Weights of a small image classifier: 3.73M parameters, batches of 256.
Rows from block 12, named by matrix and row number. Each number is 500 + 25 x the weight over its row's rms, rounded and kept within 0 to 999. All counts start at 0. Numbers have three digits each.
# convs0: reduce pointwise conv (model.blocks.12.convs.0.weight, 104x432x1x1), inputs 0-143
convs0.1:504480483495492561489516497523479502510492470500486522439525515523465510499554495467531521507478462457503486513485495504497482515474517490471502516511473503499550506513507458495529448509468546480481522475498524465499521457524530514486516496478463486515462483470566528484468506496488545469506487486518527461531492480478488551460511511516469467491538502450485500491495472493450477506497497450518449507505520486542469515462470525494526
convs0.2:513535472468494451497483507513470483531475490499488532479506470512520490519518497511479453522476522496456472503555516472481503502490445487534494517507514462516545494537534489475588522506459508479494516494519484460485503484471500472498489535503489463511554487467502507526479467496481529484514521504539516516518496466545483531495497502481476493519522523490459503535503521523461493504470476514530493468536509484506437487530478502477537
convs0.3:512501509482539485513505510470509487476485508510501534436451479461498478521456482508468506504498508540484509534511515542531435537495489490450498507485488479484506545539533499530450542508450521474467505491522524501494527493484520487476504488494493481473521463514484440493529470459458492473446509502472524550518506507464473515505532529560461451518454475461468510515494481512514519515507441465524486510546513511451497529513505471516481
convs0.4:487556476488504531472515474508465518513490515502496545508506504554521521497526474515514470489487531477514499472515477477478491509522509497551514575486449533545507520496525500502530483551473467527453525514524516487523507451494553521539527526479511512528494513506496518509496416477471496477510486485502488511501462512550510523497510531480459488519503504492530496499536488486471501495481497487505464479511518497475499538470547540505518
convs0.5:520538499474486507505518502498484454479526508529544562449489508480499524520493541513483510519528503483461477515513446501467562479524497512471522513440464532447542528510507519506519483498501483474458542517475519530523486497515521508503513476472484482483485538517514510509501502526491502471482498491546499505479469497504484497496499475484500518500480514485528490511482455500477454474512524509464494515514524522503495516473483504526504
convs0.6:553496532507489512532499493547516497510488488483481491506486501503526527518511489522492444483464477496470522491480494462492467511480477509534489488505474517534497487497465508453575502510521472527494524494495521488449490480490494501511476495483518460515487533461460543499496475483480516514481498475514490515511481494496510514508527530502487504595534526516463492505478495523479470499481546521502485499519539490509448464472523507509524
convs0.7:493507475503495536499522492481509547499488505502479536502521468535476496500523495490498477498492511510500510450530466496477510516489500490525482558502472497531539506542518465535538469552482510529512505541529517479511510474491550482511494519474498486550498522479492544484467478502488542486496500503496524492508492501560488494513521497511462494515504582517507478511505524507455479504483466409509482456491496486522484492494511504477504
convs0.8:503510486467504542497505495496512550481500519498457528520528499509481548509504517516514448489492505522511506498514447529498507502488470473538472547461486484507517530536533454512530489550470514537546457496536503501463511506488496464513514514518485445528527558494476489470491461518496533477486502491502517533468545523574485494502540478520473515476454540517507487510496554530458482482500493482517483447493514491509484497484489477494505
convs0.9:506520500516437526433488486526486506468477455528503485457508488542552544490540533521466503495476509487516508485503493496502508531479484559488490506484514449500484520500489495468513493470482485480469486520493499492510511486510519458497512448450532496474492494519517516500501517523486516467514521473520524539491542478487474489497478547502477510479506478491495490548492503496557480482486502497487470453488478484534467470526487528463520
convs0.10:521499481467466522510511458537526486463515526517505560450475488454528494513499526503485483475489511495471506479527489493505484532437504490513510499496524528477535504506498506434532540485503525516529478525501483516484501495505540525467462547492483485514488535470469479483519476498460525510514528483502501504514541488526492516494524496533512492522495565509457473517494471528535492459433516492481506492531514496521493477502472497498523
convs0.11:516459476501509526513517552481487533518533470483514502463513465512480499468492489518484449480492436471508492480499499512514495497490516437501467526495557488440509534473516503493522446500458547477502486487462503508489521508512488480463491493469457480497499526506548520482507537482475530492511508447512494518506528533491477560473504506521498482469518502511459490498503485489480515495492507476493494517480527477478475492504474476517559
convs0.12:509498486475473503520482522491513499504523487483474539487503503504463491498506546548501511519549501544475477480537467490420539470543522513487480492482504492493480505477516494532507446519535500512496524457476479469485507487493529458487497499520495458475498537528442516498499523583544511468508477512467501526467484476478479453499499505516475517464497508516463535520503493484499506508499480487484527509468536497541487505506463499488534
convs0.13:460527476512498518491501501468527510482544454503486520529467498455494508508522501497505490530469487510500491481510531488551495468514511480483535507501432491523483546508517480537477527508472459513467515514492527492460498500515516522482517486487493473525470463518535489489486509483481491542477512473450455495546543502517436504476520496500494520507445503504486488499480465504537500485506498475501458506506460497521501539493529474509485
convs0.14:475483499512541534488497491514511508483467513526472518451477511500533492551457506471483495487500504527494470511517489509514479505456447493472505510503474506448550476517483493490477491551463486550478529505531476481468497488491497486475503517515477471472499502464472435538518515478461498480487489520512524528527542467491529496498546510514473456524469529473489512506524490508422510509486476475497459494490487498507501515499525518504487
convs0.15:514490520503476503488508534485509491523504458506481578526429523455521495500505517480479494466486551482514485458507513487486531513467533553536474485517470564499470511511504502476511482508537519486464540506512482467517514474507544498487521542448494536517484516497457462492489536520499496475527519504477504469530494521469479502551539490445468502513557529477525491489522484476496488508492516506468516485455537465502502450482498522527495
convs0.16:470493492540529494503478488478476550508519495528517560482499498538544501470517499472500501477484529515504473461494496494496510514484511520515560522514480504490512481507507497511522472506475500528429518535521517493485496447516548503526477529481512521517505514528512506490508394508501488491521499469499514514496503526544486508488489513501497459503500523474490491511513473498499491507464531486497539476495489516479505521488513476500503
convs0.17:488511462500497499446493512531508538462536480514516497547450517485553456498469485503491474505460581549523483498509484510504499497505521528480527506535496499540507467519505482491503502515490504530475549493541523469524507431518512477512540519492487532502512496501501510536509487467513518490506500472498449499517461465439474498517485502479482451475499497505507483500498492506466511552444500472502534526488500478477490483514535524491437
convs0.18:494470507503476507500491468503524529467479492491461485503525503541446532519470520522516450527480480514504523477511463459484540481522476473510493511496451478552506470500496477531544486486513498530493513492458507475516515494470550503522497517476477489526506499496510523470512501507488529487487510509475490463485495483519493471490494490470472510525489520517542490486523508529454510549498473458509456495486469488513533448459512504450472
convs0.19:493446509496506485503501464501511527504471500508454483501513488501472476520542502518544478509519504528503540463493499469486500459499469515534453513489475511529470497526525481534505481484561482553501499494467506554501499487496481480495488501504484487503466477495490519495504486559514460505475499550475514465527442485483497495491483525457479514548533462516489488525480507488500483539520493462505499517503478521551514463499500515443516
convs0.20:550451460493534513490487469485502506507505530525464492495495481564468506528519527485474554485493455454451499530465506501498465539472445480537491557477494534484586508536493469543551481500490532502523486487497475453509540485500482533493479471509529459509524466473530511504507462522475507487517494527529519523525475519497489535473474508530514472504525509527490492497490467506491509526501534496481482505512479499512528517488495500540509
convs0.21:478446489492506513501476494512491528485479525519502503521497495502467518457502484474482470486477495552509441509517559521519468484486494503495488476519505444513468523464520517545509504494485505516492501526493458501509538511493506475522482466458485536474498499490467490516490497460530512490459572507487536441543485517494486522526506555474435516536551476470498489520501516459553540482507505469486513464499494492486495491539506463468478
convs0.22:476472506504492556476469493544522515495525453528509522526466519510562510475508501500469495490486521464513476514499470472524472507456514523476524474503475529513507530474488501473493498515483511500513477508525498468419510475484502472524474500477498555486459508502501509507481448481499491532522498473505443467500498468519477518500472507532512522494504524513531463491469460481511497476485517490487522496519526535469489485502540504545513
convs0.23:474478513458490535517522491461539470492499526525490552480437515539499525498439535507496450494540521502521501505520493490528510494490517494542508549476513512453550539474485533472512497547528502520525504495480525494503471503532555504495528526514516475493497456535482487476471478472466473489512490518484531483492488519505475501479512471488470508505473471537508473445531497485507495475489505493497475529499489487482537480514509516516497
convs0.24:484509491517472499504500488513482514448494519544535520466484492519476522535483456466499465522560473522469498550446472496502527508464473464519510505442441472496506491542514501480475474432498503487433507539487484506506505501512500514509499472492514510534464477508540509512466506476522522490472506513525482517501461513516496529454482482479501476510473510482524469494437474489506484474525516461498476494508483454514507493496464505472468
convs0.25:484507564456506527505510510492546509498476526451494489493486495457516462458478453474486493465535489521493446467439480526515477531493505478512493502481540472510494447518509443506500502542491521491493493481487511538500537553504466491531521505516498486459530492543449498501490512503502473513462521525501549495511508528517490474524476513516516494512492464473455533502490482473487510484523509489517500508474459520516483516495470506480488
convs0.26:502530454509517496486516538477540479466509506514472497478509481539447459494492515541459520446469483482470497465497471504525499546554529505460488520501494512478528465528485473541502506493428543485465517518493474465558515498500522502474508491478503515517509495447527539492475516508474548468523499499459484508489478500449488490494491516506453457456518508498476524518536469501481542507507486461520495489523497497488532483462478491504515
convs0.27:467508486475533483542486515526460491459513547469515501468538514446443513505486491496515461462535461506488490507503487500514552480530514496526502553467480500498488521498504489493441475475483473514458518536496490470516494513507498525509479531495494503499499495523482533509468527462493494508507525528510522491515484473498503513460503542473483494523500501509470518501476537527452487490542488502503468518542515505518476503501551480474494
convs0.28:510473472487494539512496520507482502516518502481479458486501481504478534502502534529485500519476515503521480467507484462518526500454504474498517500494520526497561544502468453481516528535485514476511450493497538518503507518520502504487471491458505456491506515485493551478482489479510515504513514458549504485499504515534501528485477454562496519530482512487524464506481519485509495487483506486477504454520486487496463506482471501490480
convs0.29:495441501533512504534456468505514504528465516503507526469514476491507458524502485485500496502474507537469501455509519440494499496466505500508492488510506509494465451483444515491513512538495495523456530527463539518495507484481541477491494551480481470511507520487505481491493486494497455502470499524459509489514454487465501520483501545489478501567565473509507493521527477500469529505482492474526431481482544523513500486486479484434494
convs0.30:522498535492480546513470486509503509466453460515464548498463496485541516502517522495484474484517511489500471523510494500502501476490498519518505512490496538497497493503501512495482481504512488493492524445483525475495520435479478537472527501467475484494468485492490543532447500484494514488481528471473515460519500473476462527488546522513482479524463466497522507480483490514492497432487528531453500517481518484507496494491501506558486
convs0.31:505475525516489484477513545485481507523496495505467540473471480560526495494497504542500502477495485482508478484472477503536547496519517518489483551450526484510507473542483518466532509470493511450460499519494518459492525526513511461535496530467507477538504478497533514477460527515448528518514497529440535476493476510479463485509516517499456481468522445476488489481491506478495491496504474504518470511556504471509505497511476496466550
convs0.32:506494458463489509513524501503494516503502493559463506549504464496523465534565489461525509489496507459504454526509499501495496506482482534498458481490524495482465510500534523455489491506484469480497480514469463532527484469483475485478471492505476489517491470471486471524482443484489487482441520522513548491511465448475495571505528557523490472514601468493484501542503560466471510492496505495475481507474537497490484513544499521471498
convs0.33:508532460504486504438515494558468477453510491507524508498488502506485481518469493507492543512480501470497483485485500508459457498515510497475528509470479483515489496503533471478470494493467515508470544490521531513510526444525548532523543447484522487500493516520526522523453492487514545487462505444494456493497482477489529522516491464481490494479457499449516512483496443541508517512483481483489507539502494483450507524504530496517481
convs0.34:470485506531487556493481509471546514512514460526497505497521501556525495500531526525501473493457471526498494490488461512519505518513493481561497526487466471527481514521440473472516466551521543470488497487462520475433587512480483504470471503535487525466503546487483526482518519502484497446540464468501505485532444506467457487527534542511455489511518524484469474511506493488504485516482552492496519440509523468487496524498481483484509
convs0.35:492493537477501523531485497525506555511496531512465541457498483468508513480502506501515465492495466514490515503494502471497510452496490517532486497530514510482432518482521495481477491472527513503465484505488484524505499470493498483478520532496493521451446512492481503510456428492492494516485514518459540498507476497537512523542494524478476518498509469464456524500453489484491468495505508525488490510520497508520506523525456512494512
convs0.36:493550506527490488498469515492485538565490505483496470541495462513526512499545448444495484484465536480497502481533499476499530484491511504518492497480458542546482502489511504487527499496509476496484536508518531479519514485512539503535534519481504533499479498494509509500460470479493490491495500472526461489503434500536518519506453513465459492516531527487540487491519493504490468517502511456503483464512485485484460456483534534524500
convs0.37:473455508481519521563495494492446519492485485486483509476473481506510525518515486476529512492476463508517517517478522483531492502476522495481464523511497468497498517501531478484471457494500463492497468508495508519482495468510495542481453526505489507486503485504513533533496465464484533501504514503535536480551477467442474519482485595547491463559471520455541490493481554472492500466488480448453488507531491486544462542506494483489490
convs0.38:499489488516495527471526483495541479483495463465457506477484493509459512542474509525509487490514481456504513533460445475543483479463511463515505470489473503508485482499473506454469481484503449499507495456479470468479471542503494529500497485521499522492476497483508505480518471497482501525518501528463440492475475535512464506485524505473505484513463469538478477500497479494492474519519445522543467515496520518495522485509495469518519
convs0.39:536452495477531500482469520504475541507500528522489463459511464523503526510476450490490484506496468520449482526471513493523454510506487504540468486523484489509489501481479502526513472518499516463458474489468517549451505459486487491505485514530516479472458484514492548481476481483475501502519470461479496519549486533531492461490489480545530506517534479515474513509490488511498508500455476510502494524529533526519513501488484423476524
convs0.40:537466501478482480481501435484553475481498500479490535488460545504457538465468574528505462509493491539529516466518469468513477445508515457491538532551501495507522507504499473494451499505531492522512481499479500528506464497460505498539480517482523530525516497486514485467507502512482501513530551527457494517452545515506512464517519484510490495499496482484501494505515475521496532493496464501522474527475503475519525499455510474500468
convs0.41:501443485466515506527488475499477508484479509518464495477531461527477499522516507479516495510518480476508512458477515511497530519465495518527461499509502461509516456506470518496540488511499519541501482482494501485514518507484511536498458521512510498497462513453491563482491504477484497473453457523493520458536491491522489446465487485514499517550545485510497489519529524497481472464462471462533517494527504526518509453532506462500480
convs0.42:553511497500488492471486479491492495511477469490497485513455479520505482468496515477466460532483528540488492530547536523473480519494520476479517485521517462537460494490512475513549527519429533513491535503462453489541515522500534476495511499498505521494529471443508452500521512509491506487508511531489515531476456539471490509515493516499490465496535494521522438531532510489532541461505486476512515485523532492514551454517500503502507
convs0.43:543492478503471538478514471470505475487513482497460507531498475496438497504514536538544509485511519531536497515505463497506515480512522494475499498507528515521516543489540459527463521501520468531488501529471483457552458535511565493489502499473495477469477501483491512497518438486455457494487511519483495486454465508486489502517500513487455490490485451508483458518473498482529480499480458480499480513488494480489507497490511523515534
convs0.44:490483473470476508510471505507556501488457504463481506530480479482467448498523506503504517532466516515520459495526459521483512538512507512520511504520534449463515468559494482512518495512503495486517466467562446469499493521515464479533493504518451534462524525505469474493498526510498525505480522520508537488511481481521461485537537475520482478477537462503422522486480498486482513491482515478481525484445532534542502507490507484484491
convs0.45:506483535517519460483446508514469520518472496496512478494491473529520521509509476456492475514500502497475492492526514504486469517489516481539510530489510493533512483522507472507558473510480487473484494472524541495477513448504497521553482516487485542482518493503494483539461472530540520507525475495514492505496460512522490483492467492517460484504498506480509457498512457505520499456443488449517512416531497470485459478492517522516497
convs0.46:481451516495517541541506501507516556515456516485506543477510539468499532493502506466497503471500451520513498497427469478492491489494510515533504551497538513467487487500479452512551482512476553492471461539549505469449515486513474476481477532514514505490507504474493476555474463501494484492500479498514517522497517524565498504512507472505507521545529504513474511505475524507473506496504551469485512446485517498522501513486475515510467
convs0.47:491518523527521500516451450538510523458493489504497443466494482464523492497493464496509476501464453499512473545498477496509444468498524509506487484499477483507457461487485491511481485540457497512448515478488467479471488533512467502516515528538502554524524476508441521477504487471488461520513496515537494508510443529465479481514451520518509472499500503483497522532499503510512487474525487472529541475513480529530529489498538494466506
convs0.48:561527519464526452473526501525505513507496507486487473462486465484508511515518519539478489498502464489486476496490520483524516518490491512536450460506543437491483489491477485505534529482477534476499456449483432463453506520464482482478471527519528487465520524472475499504515491488470495482484455491492481492547494504512481496523506465539515488529499499511483508541491511528475498452470498498501511507524560519504488457535493467489535
convs0.49:537524526485497484475488535535505462519473505491471510501477497463514521496505510498494524496517479449507525455518524487494493478500467535470515482516507542456487471465486506458457534470526465532456508516523510484474494466514494502530495489474551467495524473500477499516471485490505492481474487522469473542477513445481517535451522469484523501561536458531501520486530491497499506542454524486492484476476548478495466489463507530490467
convs0.50:475536463514529521510471542521462466512519505469483485537464490499463495492475506471497501504532511466485509489494528524510512469531499495508490478482515475489456458438519462470455495492433493496479508464497551539535482487480517515476478496508503500531531459509533512478481511490488492491502500472492489531470543477500519507471471476490499491500463457466510549485498496444492522526527528508513499490534516449459514538483493466501474
convs0.51:504512460476535511541527558499513479522497476496457480441497480491450515472490511506465468491511519509506474522519506504516511521482498453514493490517551419510480508511490497480492504472468533480441487499473460512537475508468496511509479454527527504537526479479492504515526508481511466514498543511525516508504522523475489523527537537496474505506508529498476492520507554476543503494506497490495486476522505478484513497521460474512488
convs0.52:494448480500530500517514542473515528503492499506479513503473506510466499533478457497468484484495505537485479556505481522532497497496470478514500536487480518526507474562488489523490458496485458523435522499514485500453506524463500483461475473528505488487506503513500484481494491466522488500501507499506467468528514471489515493488522487464491503522481509527511528545503535462500471509514520502476501518476496480547509528498518482548508
convs0.53:482521486489501557510491500479477537477503479512491471511514476517467513508501500509533490502497534503506480498481497538524488482492516457491485490493459511530487491500525471522514448509523501495502497545475509482507496482550517532477491516508511495526465517489518546477483518505476541500503498507517479487513488461480456520504468530537492487520475574467535427493471486434496486475455510475474485514499491488518490496486521494492511
convs0.54:511469551511500504518461489506528574524484485515457483543497506510538554502537463495484454457480518492511482497487533486527508455480492521526506487532495508524481519462551526537536460500498459465460496482478465456492496507492461505505494491501479511475474488500489483486475487488532475513503551490534531468516455525511494476522477547461483497523530533468519490503466554453535488507502516505469533468529502511505478500486485530513515
convs0.55:527555458525500503476524509527470516490523489546516515510480494494494514493485526502493502483481528499525469525492479486493464515505520542458512515472478535538526527517522473493460474467477478507456531518494496469513485437483508530498554496485518492545474477495501525525480487498539541476486541448545491531484476498482516526525527518533478486483483511500534485535463498517501463502489514480502533466499485467464478503515503493528484
convs0.56:493501527490477521483525485531520498495500484537483532418487510469536481529463540478458484493519488446490486507514507487470474505464464525467556529493461504471534493500484516485482511538479482471494515482506530489478487470533529525450507490482470444489486466503489489519508492488485510526453505484521494481489505485512508513503492478515462472510480538480477510492485455510498504506451470495496444503525473511503484534513489526489494
convs0.57:502472501503522527499478516448475458518439530515465484521526481498484506519500480472470503487514482529493491511485541470495465499473458504493547495452484536488554529516477508495465516454494482523465514518527438514536495502476499547504506494458496486493497455501469478506485510464500485465460538456536521468495478481513525510461443503488496482498542472470501496542523499479522508497496508501490488472489507489491501485478455526506536
convs0.58:502489520502477507531506495463497525519533561530495525512495495522493523535515513499537461503532498478505498510485474473496550491464481505502513530448484540523555490509487488502530476478518471485481475499491493489547502519510473512458477476497494482511513480510486459511471478487525486486530508495581540483504502492485496535500511484478470476509491504480501476501490528502475465507532529498499549505528507484538472496464486551515530
convs0.59:505506544517527503524526510482560506543459481479454485448472497513506537516518503509482496468517488501503481543482510477559490449420494505499494509502499506493473501495480554492500443509503478496429538443452526498494484471481470503529502486496530525517478445467531491498528480496468479494500501520485509459532473490504445504516537506481481460540506480504535481491514505474534475532492476493502470493534493497496505462505494515507488
convs0.60:499471489489514469469531455510514503493475483520462472515504490542489475543524440507498458539511501475503508482491457478501521496491466497539507497477473497549492445499478521534539479509511464553496509476469511514487491453508475496520465490517472505572475514509518507485531500532499522501499476525498479449519470482488493484459502551459464498500519521517549457506568496486449507528453489462545469502506487476505499474493549531473496
convs0.61:500498455479499487520484527519489490511480487486500499481505500473460524496500467470494521513520416484434518508527534484523515485497525498490494495510493517520466515515534461501487468461465502470504524503495528500456471494496454497491492507501498500570477480477581498483463518501489504480514513496503519496529517508473500549493505559488472469502526535513472497531471467493496488520505460448515501474533523520504452475538525499492513
convs0.62:481481474486502496541479474511489490486479481508518506523483479557492478516531465508499529544500469478503517504529513505509499535482466494532470503479461439479501484535513491495476521522481469528538468482496492569508503479484483521517458478481491473564514489539501502480541499497469537449479500558479504502511480444490473481463502560528513484510514513528494470501522497475516521500501473501525504508494529507487469527524504483503492
convs0.63:486501454486475487475481533497462539504536484500524499531453498501494487475482510504500492509467558522504452490518503532473488529518505512478499474512489486536515476518508469486497519470454453512455548468513498434519551456477518487493508502473482539491494510476455491552459477487517503455505503466495487483485473448486512535509482509535493468496523505521500479523472490510503495511506476504533511492519516516450511513531505513518489
convs0.64:480526536515496504527473514499539537509461505507458513532528486433455465480516464479488465507504498504503460510515490517480499525509507544514512491511519450466456502484514456518530472463507495485472473486528462489484512549515450486522500488507481511470497497512474479497458516512508484493490559501471556564482484535493506482558533497483459507487530500511445526490480487498492518464528510467511529477461496480527473500507441509490487
convs0.65:479494469521527530488521538499513530468544488538506550478520460481469521477514479481469519514492450491484469481470496497474453513496502469494539513503475498495471517498509518512483506492473495501471527542515497522483516463484524531534514511489527466548489494506520490506464488463523498454494497504485548531539484518491502531507563512491497493544520523512513501465490492514496499460504498464550470454489553496547542522512521462509504
convs0.66:487514500530518524518493479461538552513516491503496464527506503558474499534504457461516470499503497497500511475492491502514498498487501503524501488482474517563485476503491510531531459522488501533458533528504541458496510471500545521507478502507507492532493479511515517493508493484491511501499459515492467513542456532475478500462546517492486489532502502518509425488550495482478516486457471439532458474488481447530465490481530510491490
convs0.67:535526492515459508493511524468516529522513486473457519575457505467476476521452507505514507472494518477502497517521547511495476484464498489493502477517500506537453491466516496498526464491489491524496509523493487467492489460492497432513461491550502494483502468462514462525477489539526469481474512502494485519478496505485477459514525491477454472525514479519457528544488526481515473521486525478525540517480519512515483423533524506498446
convs0.68:495516472511524488548482523495466497527452509455486479500485489475470542484522474534473536522493477492474508509529543480518520479522511479528485464508505464519464499523540484503504463483473476488463544497435526517473481482473462494514487482477535507576508489490551512473529507518504495463511512531512475495499501485481465486555509534478469481505505507488519503536483530482538506512505441479508513499560499497477489478514506482484508
convs0.69:555466479470492488488505524481509533503512476509500488511482503454502524495522508495465485486486480507503518455479464488506511498499503532476471462514496555470514539497500492502489521526509500510436478541512484496455483478485520485480477496505512494506451472469500511503496527520476509503467518487494447484492522525458488515486508462547496507531518518546475467507482501505519479508469537487479494521498499501504524471509480512519507
convs0.70:535515500482506542469469517531530491484456476499499485506492540501497476521499474468507525502497492476476489510422491516486521482498469488460518474508514528514481493486501453454484486509509432511481528467483516480488521497497535530491427436532509530486547500519467525491482526501500497520486503451490484462483520467490524544509461496513506516533467452516488518504506508509489496499541494503479503519488501462521523550507501463533488
convs0.71:477481511511435521472517469540473416501477519508540526456494521472530525534536523484485549516502514470496522474504468483475472492470472523493536534492448517496548511499494529472481507502503477517550542493500527493451508493469554516519506510482487482479479476512458461514509489532489506453467476478526487497461509446512514494501502486510525509494478518500525476508507434515488503532476491468496477514526481521482472487471538523476526
convs0.72:499535473493514452518491530487454478512488480479481513476485492504453539467462513523493492499518504486499544497522519532531523480478522489477494523493467528496474535451518476487470528466505495519497477435484509467509542456492493514512514520477482495496505465499526456514474501489525510505496487441488492497477525498465521479480453506476540511479481457498557501485498516520536490540480452505473505477555505491492497503430489506506502
convs0.73:529497484483510523495485482516489466494508507479521515502471478528483488491472468513493511561496520499441509521554501469486492550491464483502467521461527502436579545537508441502520525528481540458520494460508494489508515510473481527513505519480488463496525464514499510513462513499479502481495486488498530522525485484475490499491480486533504445492494497490465477507503461528518515495504433448517456527490535522493497491494492500514531
convs0.74:506492513529549513502496507470519515486526453493485484463487489501500519529506518501527515515461474511519482504502516520524478531488493497537487502481533498476504560483531490513514462547475542470505519493491518478491538481497471537511537524534503451489473449492494543515495456487470505474489462453504530511540495546444486462508501518532522461482502522465483500448489474508496513470510504484502455521465475476514530525480506486488520
convs0.75:523472472502511515487510510528525480480469521526483498442504478494499479535479524509469504455510498480453478501498490485481480525468476489503516496469499528462583484542474492488501499552483537485509512515538487474467510522522518517451490501517500460442497497472527507517488506499475508465493472482524492479526456480505487498489535487536502443527501541497478517529494472508449518556481487485487451499523532509495518487496459513468509
convs0.76:461479520497480504530526488500505507519476491510490480492497502502522538514519486540499493490512470463499485520513503484477472508464477524554473503507489440470502498508515521484516482495473488468434480522466492551493496493483445498502482466532517501531503489463509524497560519493510485454475502557498466506508512488482475530539537523481473496540530506534533463527500554467522534485500479508473495447484515495498477473541490470514516
convs0.77:466462513481496496519484525492500510539481513514505488476516491516514507493485489501498516427450460523477460460468479501505481514533525506480468473488523499493516490517519491516509461544461532488473502552510521482521502485485522521500488470498535515516450493472502511483509561541491543465487492472490499506513511507461497459514495514537497479500489499490497496489536492484472543477516478477519511466514514489506523536495506513508515
convs0.78:468525478513516513500466506512496445499513535463516514519457495465475471488513504469551560521513480491540492479483504520485477476506509494499506462492494479494427508453493469471467517493506421503499484474476482525506488500514466510517483525524526526470523517529443503474502502505512485504491512513490522514495487485462502483526450469474495504477487451508496549480496513478520514523504529501485550511513490483496500545492488485494457
convs0.79:531520514537501518506496513464538495512490514484471496606485505457527483519492505477499517451512540547507476505455520522525529479538551546471512495512491529538465520451542454513478453520500506515482520498466489492520493483508501475484518536536502474486489449496512488519470503486455497504490503473497489504501510513509481477468498477476503461504515500493487546522526486449423525523490489489461478512487453454509475518483551525551452
convs0.80:490482488451541529503544521496476508478480515482509519455526455482454535503490509502519491503468443473499478525481493481510514484481492501534468552494520505486532497516506467514527481477496484461467540535466494508537514513504525532531493507526509493541479473499531548468495494478467517483495506512525529485541478513500496522482509509511464455513512511505480484484527481511481500515532499475495485552532524495517550499494503487511516
convs0.81:540461469455481512527479517505547516558495505475490535485477513526500519480520484512517476500487471511503469465469500487529458511508484546472508513529522514439517498515519504490541510543497501523477504470499477471468499526512423471530512457490508561498536519522489523470502537509467493537509491504513504446474501539483519489517489454515455444487514474501471532463489511496468493489465543499505508485495531530509497485487455489555537
convs0.82:535523494542507545520487529474448506553479469511494516545499487556484517497539467507484521502498511490471493497520518488477485516474486490526484486485492520548514505513505497505525462525491532475475548511493507430519525434476537517501514485519479486496441452431497543513466517495532542474515501472515465517500506492464465498485507532507466483484519524499508446477525461479464488494467485508533505460529512474512510476485526520481556
convs0.83:523470509486550522489542495493515506490515478516484544466498525490531478495512522531482457527478503490520511489476456466512500457515529507494521510535499500521465511483492511522510489513516519542446498508487453553477461503471531492483501509532507515522473524492473534446491436520464511513500497536461506495513525526539525502477529496531490522517521559481476484491510482481499484485461485486522509488528521507532507547525501471518491
convs0.84:507524474489481536484490507456482509457501510526500534524469496462541471487450494478492480545508531555473478511539491513512498516514479492473459490495484484528519485513482499464483492579500492554482573480491518470497544452534546477500553529466496500489488529523472479540482501494465491487472459517473493471506501457425519536505522505504472496483472530504509491491527517503495483520488463481534451544468485492460530480495519515464431
convs0.85:522479510540495502490482497475542528522465496471505499488505514514542520499462507509483443482469497504478499529441480512502491473490524490498489478476542492503433535449471497468497533519509564468488482486463451485478492533511463521453518531520459506474493476524475501499479488461506504497534509503540507528501479544492500482494496535451552492468484479469511455446507502514461476495475491516483530535506505465506489511466472503537504
convs0.86:486541513490496498495486478503509528505533536459522518489479479421497497463512486525499485466498444490518467470469517518542471522514514527504494516505521483481527473556484493514498520501476494505504496513529465491513528539494440497532508505479497537513522518549478518503532497493480512504481513559499555499492478510528477484488451489473469472469514463488475540478502499453502476473499518466522505496478490493484481500514474493530468
convs0.87:542488444506506530510487496471533526486491462474499471531500460522498540512508510525510499534466475513535482498511497503501519539507487487494442461524488469525482522461513493543509489586497493487485505472481544495489503495480480501550500490508550469513486488510492545482514509521491487479499484478478508476507500520445454429532501486540508499522473527492511470477514523487534510471475508442520511498510485487505514502478528492508483
convs0.88:545502479489529515530472514524504519467504497467530509480505473482449519493475471456486489539473451526521451541526521515488471504492500502503496503488522469484506525489500499518481475485489492495485478503463471478489474526508508504517525519495492498506542477537508556513466473494502501523482482476430526490530491514462464516540494489529506473468482521471504508487452516550493522490510483459507459512457511493484461492445472493506490
convs0.89:524494534492502515471480496503477516536494498467438496436478456497526539509536516485514460488507492473485481477490545484492465505480464509546478484518534467498484489507536461502516474496483511479465506460489444521504500508465454496510493508506501493487512467474483507501489499501514496508491495502521540457521465503485500527521481520525508507521516446521470522515487487490512441460464524521486497511520509484507481490528473510520541
convs0.90:552488460517527474502532511457505546513505492486478532486481448466488503458502516514489537501482481519525468504476517504524473518500486494506501538495563492482492553475528484521475473490449497485464473481490499516479529486514522488486494512473483477499523533489516500472488473497497502484496504477453575497550456515491471506529504509550496465463503472534484509488486472520523524499510498478500497482463533419500453482544492474519491
convs0.91:459496480511497504514538504493515527489543487535515512465491462545467476518441511471469534468468498498503492504489459509470433536488461471505549544469478482499542483541512466513479470467476475472524498506540494478517504468489514505466502485486481464533520501526500481511479464472505514522461480484497555504485474476506487536519526489523480447483513555504496507495500490544507512525489465485514471485514512486490526506539478516519503
convs0.92:496468487519482502495546483460500545491489510470521493514460500505490533486510548505510491497453509534553475468492494484508457492505512470540516513500512509470482497492541473523468498495491501511488492518506497478517460516535493524514522493481526550530486486496495515517522505505482519476501497484506485512483478504500501446543512510526443486538493482496481445509493503501486484513520505470498464539507497445465507461468512540469512
convs0.93:513514511532493559481515508480476488517532467494538480475529493498483506476485501506440447468507539498494520499474501503508472451486482467536490452494518473500444524486480486492510486488497483500470489479498444498494528485519429520487505513466512498438485452511488532535508518458503491518499492472487479496486470485484472509527502500512491509494521467528468455521492520502509488504500494506476483532482446495502503532536443507541539
convs0.94:415505527493439534452486470548504530480473510565456488514537486465501477536514521522519457496510485468447516505492514484499452471485469523508510469448532498525473490493484517425451512490491475518512475509475461437500482524490440501473509489537500437478471513485492498513516504531526501506487495514478508523477516533487483490466501546483514514464524490534485504540483528529494490478480502544492536525476475519502494461507472513510477
convs0.95:534488489504491503490477534513525528548494526481426524584512483538491492509512488487459483494494530539523503504503499527485505505544503493523485465496524467540447494490515478509555475541498470482510489523501551511542491451431536474502476535512460459509487496489460479512484503509489468490493511497472513543503520461502489509508539499514496493490523494496487499527499535487465490496454533528485478463474516493512431480505510494501528